A small image VAE, trained from scratch: decoder widths [48, 96, 144, 192], 9.9 epochs.
Rows from block 6 of the decoder of a small image VAE, named by matrix and row number. Rows with one number belong to one channel. Each number is 128 + 32 x the weight over its row's rms, rounded and kept within 0 to 255. All counts start at 0. Numbers have three digits each.
After each channel's rows are labels from the 100 images, of 14976, where the channel reaches its highest value: "patch colour" is the nearest of a few named colours to the mean colour under the peak. Only what is clearly more common there than usual is listed. The data: telescope images of galaxies (Galaxy Zoo DECaLS).
# convs0: first 3x3 conv (decoder.decb.1.1.convs.0.weight, 96x96x3x3, each kernel summed), inputs 0-47
# convs1: second 3x3 conv (decoder.decb.1.1.convs.1.weight, 96x96x3x3, transposed, each kernel summed), outputs 0-47

convs0.5:081127129087134093084099146114106081127128138086107144084146109137110126122115108118130116072100094136165150097132097111112042131087095146175148
convs1.5:184120149120125121138140099124066197122118136101124150122226122115120116085150136115178117154104132200157122135100118145127149100149113139127128
patch colour: brown

convs0.0:086142110096079162183065126173114086131197097144137126113147122165088137145090099109111059125107119157106216142129084115146087114169129174092099
convs1.0:174125127122155157126117131088123157060122103122105129110137131101162128204103155076156144130090114090157113104156127119074136129165120114123122
patch colour: brown

convs0.89:078124130127117139043120112125126117114168157117144149131112114117124122096106108134060094142077121107186194114170136127205084125117154152135132
convs1.89:188073151091138159164148133137155160084092118121153143126124125193156114101119150164206135112082129150174049129130120153104165146111167119128127
patch colour: grey; brown

convs0.32:147110119151103111145155124165116098159154133127125183117138113101142155044141156102147078127132124188173165129107143165051130118142128114234155
convs1.32:084127106155077088124126096101104101152089148091134101143153126129112130041111130153060117116124165090153050087188167114174103050121176121123110
patch colour: white; pink

convs0.19:101151128130153132109094117122101139134122106115134119150188120186122114163142122143111096133126141085138116108117123123149123123141139222036122
convs1.19:081130136110104134118117177127199148145096154141139114120122125159116127146106131141094106106138144158111117137148106109114083115134121170125165
patch colour: brown; grey

convs0.62:140108139134101123139166138111102099180111183144155186119135152108163166085128160135159096109155119172148153133145152172015122129147109100247129
convs1.62:111117073130120114079148097109090082167093159078068077186156122117127116094165173182094094105156139118103077122137166121112104093108147140091106
patch colour: pink; white

convs0.64:105173088125121134095107095082095022105138156130136148119134120125108108114122108147092125134107109100146140110134149121207079132105143177148141
convs1.64:163075126119167182128122147149183195108123125147122121109137158184138135123143115136187107169098097142129088147138133124111154150130127112145146
patch colour: brown

convs0.76:149128142123093132134177143144072137149125144163148177143121163134135134128130132134139120149153123159163134153149149159037116135128133116238148
convs1.76:111101126171114117111107087082140066160154154098137120150166122073104129119093133181110081119068136102150135071149152110134106114125188113100129
patch colour: white; pink

convs0.58:141116066143123101133152123113113131147159130106080153119128119109129122112145136074139117064157132124143160126078145122024121127120068050195095
convs1.58:099180084145162112124116144152121111154057172096132095141204122197145167127131148149157109099103148156148102119115152142162159104166113158112130
patch colour: grey

convs0.42:140163090117100128102154143088136058107115188153144163128109141174095104171130129105136147119141128109159185150105118109107091132093138138211124
convs1.42:196078114109129147167159106167095184121129142132116121125146120152121151086150137099204104154097132178134128109086130136098145141134109100141129
patch colour: brown; grey

convs0.68:120134126133120132085130137131166143124110143129119156125167124108124159123132130134103077111135109157175187115115154145095136103138136104099111
convs1.68:075122123142089117163131115122176073196115152120114126124077132105112124048106126180120124134159130121139119117151122140148107113090150145137108
patch colour: pink

convs0.48:128144123123074138128155126130137120144165140104117163154078130122153118036147112114167080118151136137168148124111149142047115090121070152238140
convs1.48:085057112153111118109102134160086080126167107139088140113135117053124141165112110133076091110065144143100117086121138112066163101154115091168143
patch colour: grey; white

convs0.50:123151118125143136156113166172153129131101133112142175105114163119114137128114123133164075115135115136100166144131123138253103077128148221138132
convs1.50:085088125125108168166109128151153104098157079106132114146066129090139120074094141106118123121133136165122030112119143120090117140132129089157134
patch colour: grey; brown

convs0.84:140102113152137103113161154168065166164139140127148163127129136117130151002133170121147095098156124126151162156155159162093122127118129098177128
convs1.84:130111123153133102154111113101079082183108164118114083145132128099100136201132127165071138088116150133132113116150153130221130107153156178109120
patch colour: pink; white

convs0.57:127119124107096113103166134135036107109117126129115174122047133093136116114155117080118108129125122125159126125119150150118126136113116123226130
convs1.57:114067114128123091115093113046114075194175144103107089155141124123130104164107147138100107094087138105084141115133154135100161134110111085099128
patch colour: pink; white

convs0.87:142119075127099108134139117141132105167091125117107156125088118117122124102115133077160116069133119143117147128056121131036120128099061056187094
convs1.87:111135131164166112114123111152081060165075159102109123154184110232130152100133154140115122108090136092162088119102162152162147134163107131125115
patch colour: brown; grey

convs0.52:090126120115140129094108115122044083127121122115111153124158129140118126159120115131117080138111116101122169118130136118056097084126129121112122
convs1.52:163149118119126124111123119097046170135134152118113149107145152125132132178144164155169152129114123168153152144122149153128108121124089183096109
patch colour: brown; grey

convs0.56:155111071144126098127170120112168101133151183099111165146138097088140131101147154081160103082137139146195141100097151144033167117132072077203107
convs1.56:091153104179143130169160110109064100143085144133096073143072109142118130073135143113124172104213163097128028089146135131164101080110149139134124
patch colour: white

convs0.61:112117135108117110108093086114082151072099087092111150133164103182123117146104150110137076139102111127076159118109103116142099141100114140078117
convs1.61:184141122117124119140143116126107177114105121135105117123135127114149131144153147099208126122083089201106101107092133103145137099145137172128122
patch colour: brown

convs0.82:129086103114135141178118128165147167065148114114101109112073099077081142132138130087100143112070144131066159118108132119133104119090102104125088
convs1.82:138110167127119107056154072162146104104132129120145144129113100074125130139134099125092162133053097125134124128126142099116168129127107094156096
patch colour: brown