config.yaml
translate: 0.06
color_jitter: 0.2
downsampling_factor: 8
encoder_norm: "layernorm"
decoder_activation: "silu"
decoder_dropout: 0.05
decoder_attention: false
residual_init: "none"
epochs: 9.9
warmup_steps: 340
Rows from block 5 of the decoder of a small image VAE, named by matrix and row number. Rows with one number belong to one channel. Each number is 128 + 32 x the weight over its row's rms, rounded and kept within 0 to 255. All counts start at 0.
Before each channel's rows are labels from the 100 images, of 14976, where the channel reaches its highest value: "strongest on" is what is common among them. Only what is clearly more common there than usual is listed. The data: telescope images of galaxies (Galaxy Zoo DECaLS). In brackets: how many of the 100.
# convs0: first 3x3 conv (decoder.decb.1.0.convs.0.weight, 96x96x3x3, each kernel summed), inputs 0-95
# convs1: second 3x3 conv (decoder.decb.1.0.convs.1.weight, 96x96x3x3, transposed, each kernel summed), outputs 0-95

strongest on: shape: featured or disk (60); edge-on disk: no (54); bar: no (33)
convs0.92 [123  78 147 140 125 153 130 119 106 189 119 121 115 153 108  87 138 132 104 136  89 147 128 129  49 126 120 142 147 109 204  94 146 113 103 132 162 175 118 134 140 131 138 122 202 183 115 114 119 196 128 103 128 120 111 141 109 171 119  98 146 170  92 116 102 167 206 132 116 171 108 139  79 141 130 171 127 120 160 119 224 121 173 117  92 162  79 147 135 171 142 175 104 201 100 138]
convs1.92 [154 120 146 110 127 148  99 177 131 109 172 108  83  57 103 127 167  75 109  91 135 168 105  93 138 115 130 146 168 155 147  98  90 137 153  24 150 150  84 114 157  69 151 111 175 141 128 153 115 155 112  95  86 150 120 174 139  72 132 138 155 147 146 104  93 161 138 109 124  87 108 192  82 117  42 153 127 129 134 139  71 130 133  98 118 119 182 120 119 172 144 167 125 124  80 139]

strongest on: spiral arms: yes (40)
convs0.61 [124 140 126 138 185 125 111 110 163 188 170 164 140 133 106  79 135 112 141 171 147 168 132 151 140 139 124 185 137 168 133 169 145 106 130 128 141 133 145 153 107 123 130 178 134 123 141 188  63 106 116 161 121 137 161  96 103 145 161 193 132 116 141 102 136  99  95 118 161  57 159 124 123 146 140 120 212  55  99 108 191 136 105 171 151 118 200 104 136  97 184  70 126 145 184 119]
convs1.61 [138 109 105 160 132 110 144 126 141 157 139 172  97 151 118 113 116 127 166  99 119 110 147 180  87 148 116 135 166 130 128  84 161 136  72 105  96 136 150 110 106 130 121 154 133  87 107 118 175 118 144 240 135 122 157 169 129 146 135 106 143 117 160  95 187  98 120 146 113 112 166 143 109 149 167 103 192  92 123 165 197 136 115 175 107 126  96 144 110  96 249 100 128 182  85 153]

strongest on: spiral arms: yes (40)
convs0.40 [105 117 119 122 114 108 106 158 158 153 242 108 125 138 134 175 125 113 126 110 166 134 106 194  94 136 122 115 114  75 159 130 162 124 123 124 139 116 145 122 155 127  97 142 129 163 124 128 196 127 124  66 127 125 137  72 149 149 155 153 151 204 144 109 166 174 145 118 169  90 150 121 170 121 159 181 106 148 141 178 156 163 167 173 121 188 171 122 148 113  74 154 133  87 203 152]
convs1.40 [117  99 135 114 105 113 136 125 181 102 141 137 123 153 109 156 123 136 135  38 132 160 139 149  34 159  99 108 111 152 127 125 108 123  94 124 137 116 117 119 122 102 150 137 119 128 158 133 210 147 113 147 135 122  84 126  82 134 129 102 103 132 119  56 203 121 144  88 123 123 146 203  86 155 115 149 117  81 115 142 157 129 148 133 107  92  17 119  93 125 162  92 129 126 215 140]

strongest on: shape: featured or disk (60); edge-on disk: no (53); bar: no (32)
convs0.26 [107 138 156 118 118 123 139 114  90 173 151 148 141 155 111  98 113 149 140 144 109 133 132  78  77 126 138 148 151 115 217 109 140 140 160 132 128 174 128 121 195 120 140 122 188 193 164 165 159 203 151  87 135  93  92 105 159 100 106 148 136 188 127 117 103 192 184 169  99 137 126 148 110 130 136 156 106 148 196 144 145 133 160 113 118 152  82 157 135 159 160 197  93 197 163 137]
convs1.26 [126 143 160  80 108 160 138 137 139 101 153 142 112 106  98 146 195 108  96  75 154 179 107  81 100 102 110 163 130 119 155 104  76  83 152  65 171 201 100 105 154 100 139  91 145 114 168 176  97 163 106  85 103 155 125 134 131  87  90 142 117 145 166 115  86 158 172  92 134 140  84 163 111  97  81 133 188 118 157 115 175 120 151 118 136  97 128 137  85 198 157 162 117 175  92 141]

strongest on: shape: featured or disk (74); edge-on disk: no (54); spiral arms: yes (46)
convs0.88 [124 153 125 118 117 123 166  95 149 123 127 159 129 132  98 103  95 118 133 148 104 132  98  89 130  99 114 108 111  48 181  84 110 159  83 114 154 147 131 117 100 138  98 135 130 196  93 163 141 190  96  90 140 119 108 138 133 150 110 143 183 180  88  92 158 177 132  94 128 192  87  98 173 152 129 148  45 176 162 119  62 132 161  72 133 153  59 114  91 107  84 155 136 141 142 110]
convs1.88 [116 186 136 118 113 187 137 101 152 121  68 102 124 155  86 144 133 149 103  82 138 167 136 119 103 119 122 119 121 189 140 148 119 120 105  80 119 120 143 114 109 120 160  81 135 110 146 135 222 120 105 101 120 187  98 101 144 114 132  42  50 128 149  69 130 131 143 161 119 166 132  61  91 133  83 179 129  81 137 126 221  91 115 116 148 124  85 153 106 124 121 121 126  94 145 129]

strongest on: shape: featured or disk (64); edge-on disk: no (59); bulge size: small (27)
convs0.39 [ 85 105 149  89  91 154 126  75 106 186  95 176 146 131 101 105 178 104  84 115  84 106 116  93  75 106  86 158 101 122 167 100  81  97  83 127 186 160 116  72 132 101 116 140 162 154  79 157  81 156  95  91  98 101 104 151  90 162  64 155 170 146  88 145 166 176 176 107 139 168 139 103 117 136  91 137 148  94 134  89 141 102 150 105 102 101 109 126 103 154 172 166 105 114 156 111]
convs1.39 [144 127 131 110 132 138  73 157  94  82 127  96 118  31 120 124 140  55 128 134 144 168 116  91 104 114 141 164 153 150 141 100 108 121 169  12 129 146 128 136 116 150 123 138 152 102 139 127  98 152  84  88 112 133 140 180 147  90 162 168 108 149 177 125  76 120 133 120 157  68 112 164 121 123  79 134  78 131 167 142  27 150 159 144  85 129 151 104 135 144 144 118 143 160 130 150]

strongest on: shape: featured or disk (63); edge-on disk: no (57); bar: no (37)
convs0.37 [ 98  94 153 108  97 144 137 115 107 232 133 112  98  96 112  85  80 128 151 118  74 133 122 100  55 117 111 154 117 107 157  93 155 139 111 111 167 135 122 138 134 134 123 121 187 188 116 136 104 172 137 124 118 111 116 194  86 158 115 138 142 161 104  89  93 130 178 101  79 182 139  81  99 115 140 191 156 142 157 159 203 126 147 122 105 178  79 138  99 145 119 173 113 169  87 123]
convs1.37 [169 151 137 111 103 184 100 144 116 135 128 134  87  45 101 157 151  98  95  38 158 147 122  84 120 106 104 177 145 197 159 131 106 169 114  87 161 139 110  91 117  72 160 122 181 142 132 113 143 162 107 108 108 160 110 194 124  92 136 103 192 176 146 118  79 117 154 164 138 183 120 153  98  95  78 170 124 106 143 152 131  89 146 102 123 123 144 156 120 183 107 160 153 146 107 126]