From a checkpoint of a small image VAE.
Training: adamw at rate 0.00068, 6800 steps, batches of 128.
Data: trained on telescope images of galaxies (Galaxy Zoo DECaLS), 88335 training examples, 9.9 epochs.
Rows from block 6 of the decoder of a small image VAE, named by matrix and row number. Rows with one number belong to one channel. Each number is 128 + 32 x the weight over its row's rms, rounded and kept within 0 to 255. All counts start at 0. After the name is the row's rms in percent of the matrix's.
Before each channel's rows are labels from the 100 images, of 14976, where the channel reaches its highest value: "top examples" is what is common among them; "peak at" is the part of the image that holds the peak. Only what is clearly more common there than usual is listed. The data: telescope images of galaxies (Galaxy Zoo DECaLS).
# convs0: first 3x3 conv (decoder.decb.1.1.convs.0.weight, 96x96x3x3, each kernel summed), inputs 48-95
# convs1: second 3x3 conv (decoder.decb.1.1.convs.1.weight, 96x96x3x3, transposed, each kernel summed), outputs 48-95

top examples: shape: featured or disk; edge-on disk: no; spiral arms: yes
peak at: centre
convs0.61 072 [112 130 108 131 141 105  76  97 107 143 130  51 112 125  87 137   8 101  99  81  73 140  96 122 145  83 175 138  90 131 107 107 110  94 114 120  31 119  86 126 119 140 141  91 125  79  85 102]
convs1.61 108 [203 134 131 170 107 126 134 210 157 120 167 102 118 134 183 107 128 114 123 121 136 144 157 158 149 156 146 100 117 133 136 155 146 165  97 121  36 121 166 246 130  98 197 104 135 146 195 138]

top examples: shape: featured or disk; edge-on disk: yes
peak at: centre
convs0.51 098 [123 131  99  86  98  49  50  93 145  84 132 143  73 117 133  73 157 124 110 124 161  81 101  99  91 102  74  80 117  97 131  41 135 102 130  63  80 100  98  94 110 111 171 111 103 101 138 131]
convs1.51 083 [149 153 124  10 100 159 140 108 149 177 186 153  78 132 199 168 139 135 148  81 137  94 144 138 133  88 129  81  27 156 138 119 114 130 103  84  80 138 171 233 111 140 133 166 161 132 149 142]

top examples: edge-on disk: no; spiral arms: yes
peak at: bottom centre
convs0.8 090 [106  94  96  95 102  98 110  90 138  75 112 130  89  82  98  55 154  99 129  86 111  85  96 117  97 111  55 108 137  78 140  85 135  84 109 110 162  89  88  59 110 108 148  90 109  72  74 101]
convs1.8 073 [141  67 163 134 128  98 177 128 146 165 168 159 100  76 143 192 142 116 139  79 109 109 162 122 105 143 155  80  81 161 136 168  85 188  95 153  72 153 131 202 148 120 148 100 137 157 140 131]

top examples: shape: featured or disk; spiral arms: yes; bulge size: small
peak at: centre
convs0.64 100 [146 138 108  81 131  80  98  45 154 128 109 118 102 116 123 151 125 117 141 163 117 167 131  85 129 106 117 135 104 125 150  23 213 102 136  77  99 121 120  44 136 109  84 127 110 160 123 149]
convs1.64 100 [203 160 131 155 104 121 167 114 166 159 159 214 181 158 182  84  87 116 170  71  93 130 143 161 108 121  95 163  83 200 147 166 150 131 129 163 102 115 123 218 109 135 124 128 125 169 119 112]

top examples: edge-on disk: yes
peak at: centre
convs0.12 150 [155  89 151 149 154 120 131  90 143 162 146 113 140  97 145 137 107  91 108  43 118  91 162 103 152 152 168 106  79 162 109 119  77 148 114 151 182 145 153 165 155 103   0  89 148 115 121 104]
convs1.12 112 [126 132 149 113 144 180 122  72 186 106 106 160 122 109 141 172 167 109  97 144 156  38 123 121  98 103 104 152  63  92 122 115 129 123 130 122 141 141 105  68 166 107 156 148 139 117 151 173]

top examples: roundness: cigar-shaped
peak at: centre
convs0.5 071 [ 87 126 115  68  96  58  82  73 153 169 125 147 132 115 104 142  97 124  84 110 176  95 116 105 103  93 136  80  94  81 118  38 132  85 106  68 117 114 104  83 128  94 156  91 106  82 128 135]
convs1.5 110 [164 124 127 134 121 114 156 157 126 135 162 116  88 130 162 135 106 108 111 118 143 133 129 129 155 147 168  53  49 187 131 141 145 160 117 142  15 109 160 230 131 134 171 126 154 166 136 142]