From a checkpoint of a small image VAE: encoder patch size [2, 2], adamw at rate 0.00068.
Rows from block 6 of the decoder of a small image VAE, named by matrix and row number. Rows with one number belong to one channel. Each number is 128 + 24 x the weight over its row's rms, rounded and kept within 0 to 255. All counts start at 0. After the name is the row's rms in percent of the matrix's.
After each channel's rows are labels from the 100 images, of 14976, where the channel reaches its highest value: "patch colour" is the nearest of a few named colours to the mean colour under the peak; "strongest on" is what is common among them. Only what is clearly more common there than usual is listed. The data: telescope images of galaxies (Galaxy Zoo DECaLS). In brackets: how many of the 100.
# convs0: first 3x3 conv (decoder.decb.1.1.convs.0.weight, 96x96x3x3, each kernel summed), inputs 48-95
# convs1: second 3x3 conv (decoder.decb.1.1.convs.1.weight, 96x96x3x3, transposed, each kernel summed), outputs 48-95

convs0.24 100 [204 118 118 164 139 136 137 130 129 104 109 135  93 106  97  92 143 135 129 104 100 129 137 170 108 130  97 129 189 103 121 106 174 117 130 153 133 131 127  99 127 108  19 104 127 121 117 133]
convs1.24 108 [100 108 140  41 133 137 111 154 111 186 123 126  67 121 143 136 139 128 125  79 132 126 128 147 145 160 130 120  72 115 136 118 152 103 124  72 102 126 108 134 120 126 115 104  91 120 122 121]
patch colour: white (45); pink (42)
strongest on: shape: featured or disk (73); edge-on disk: no (59); spiral arms: yes (48)

convs0.2 105 [139 116 126 121 125 102 100  85 123 111 118 108  92  93  97  94  59  98 110 178  76 147 137 166 114 108 110 132 129 139 108  99 148 135 111 111  68 133  95 116 127 117  90  94 135 108  98 113]
convs1.2 103 [209 138 110 161 119 113 140 126 131 137 153 106 115 117 174 126 139 122 136 128 144 139 136 141 120 128 148  56 154 166 114 138 102 169 122 132  76 108 124 196 134 154 162 111 130 143 109 138]
patch colour: brown (34)
strongest on: shape: featured or disk (66); edge-on disk: no (55); spiral arms: yes (42)

convs0.45 081 [115 115 131 120 127 128 133 144  93 152 112 120 137 117  80 116 111 116 118  94  60 102 133 102 139 124 166 122 162 123 123 149 137 129 131 138  77 107 114 126 121 136 189 116 124 142 127 102]
convs1.45 098 [143 144 125  97 115 165 119 171 127 167 144 162  72 124 159 167 126 103 121 107 161 110 130 134 149 131 122  97  71 128 105 138  38 166 130 124 117 123 115 163 113 133 135 133 119 110 108 151]
patch colour: brown (29)
strongest on: bar: no (33)

convs0.29 077 [126 132 128 143 119 154 155 123  84 126  95 148 128 123 110 113 193 140 137 151 172  56 158 170 127 139  69 133  99 123 140  91 154 148 159 134 127 130 135 110 140 123 132 113 121  85 178 162]
convs1.29 083 [114 111 125  81 136 126 112 123 116 144 130 123 172 123 154 144 203 134 127  97 146  80 156 200 141 129 136 119 122 130 109 111 100  89  91 137 110 118  97 153 128 104 179 116  89 158  98 117]
patch colour: grey (61)
strongest on: shape: featured or disk (61); edge-on disk: no (59); spiral arms: yes (48)

convs0.93 166 [146 111 111 158 120 137 129 163 180 123 103 102 122 118 120  91   8 109 110 195 131 166 117 138 123 122 129 104 121 143 112 125 110 121 112 137 129 129 112 134 115 114 116 129 119 144 122 125]
convs1.93 198 [157 143 126 104 117  81 111 106 144  97 134 105 142 128 128 103 155 133 145 102 111 121 109 135  75 133  81 172  90 115 124 110 111 106 134  73 127 104 126 137 113 136  50 109 119  92 107 131]
patch colour: brown (39)
strongest on: edge-on disk: no (50); spiral arms: yes (39)

convs0.83 068 [103  88 103 137 113 112 101 109 123 140 124 117 136 128  85 111  96 100 123 115  95 146 131 131 140 128 130  92 148 123 135 133  81 127 106 116  91 129 120  60 132 106  95 104 116 143 146 111]
convs1.83 083 [140 114 123 100 120 114 153 145 136 124 165 108 160 123 184  85 104 131 113 155 101  77 123 159  94  93 102 132  49 120 137 138 149 126 120 124 109 130 122 198 136 135 141 144  98 163  54 112]
patch colour: brown (61)
strongest on: edge-on disk: no (53); spiral arms: yes (45); bulge size: small (27)

convs0.50 078 [122 125 124 122 118 147 139  88  91 154 133 100 134 110  86  75  62 127 141 105 163 123 104 175 124 131  94 138 108 125 104  89 178 131 136 111 145 129 136 129 145 108 109 126 137  90 136 120]
convs1.50 083 [146 118 130  78 123 121 146 114 124 105 122  61 151 134 152  93 174 117 140 153  86  90 141 164 104 124 137 151 167  94 107 122 116  96 108 159 155 122 102 130 132 113 146 147 103 194 130 131]
patch colour: grey (55); brown (30)
strongest on: shape: featured or disk (64); edge-on disk: no (58); spiral arms: yes (48)

convs0.19 075 [122 140  92 113 110 140  99  95  97 143 106 124 102 121 148 117 117 138 119 158 193  86 147  92 137 132 151 102  35 125 108 112 120 143 124 109  77 118 136 122 143 126 187 129 110 136 138 146]
convs1.19 135 [117 142 123 145 114 164 134 114 123 118 127 109 203 135  80  94 186 147 123 122 150 117 131 209 113 132 142 134 168 193 129 155 141  78 145 154 151  95 130  85 124 133 159 157 117 107 139 155]
patch colour: brown (33); grey (31)
strongest on: spiral arms: yes (45)

convs0.55 080 [ 87 124 101  95 102 127  89 112  90 125 105 149 115 119 105  82 172 109 143 139 171 132 100 150 109  92 122 106 147 110  98 128 141 121 131 106 123  91 108  77  92 119 180 111 119 112 113 123]
convs1.55 089 [166 117 130  87 127 133 141 110 190 124 150 161 133 127 189 154 144 123 118 147 103  91 141 117 121  99 127 111 110  73 123 140 145 174 104  89 110 121 117 141 132 155 114 129 134 200  73 113]
patch colour: brown (54)
strongest on: shape: featured or disk (63); edge-on disk: no (53); spiral arms: yes (42)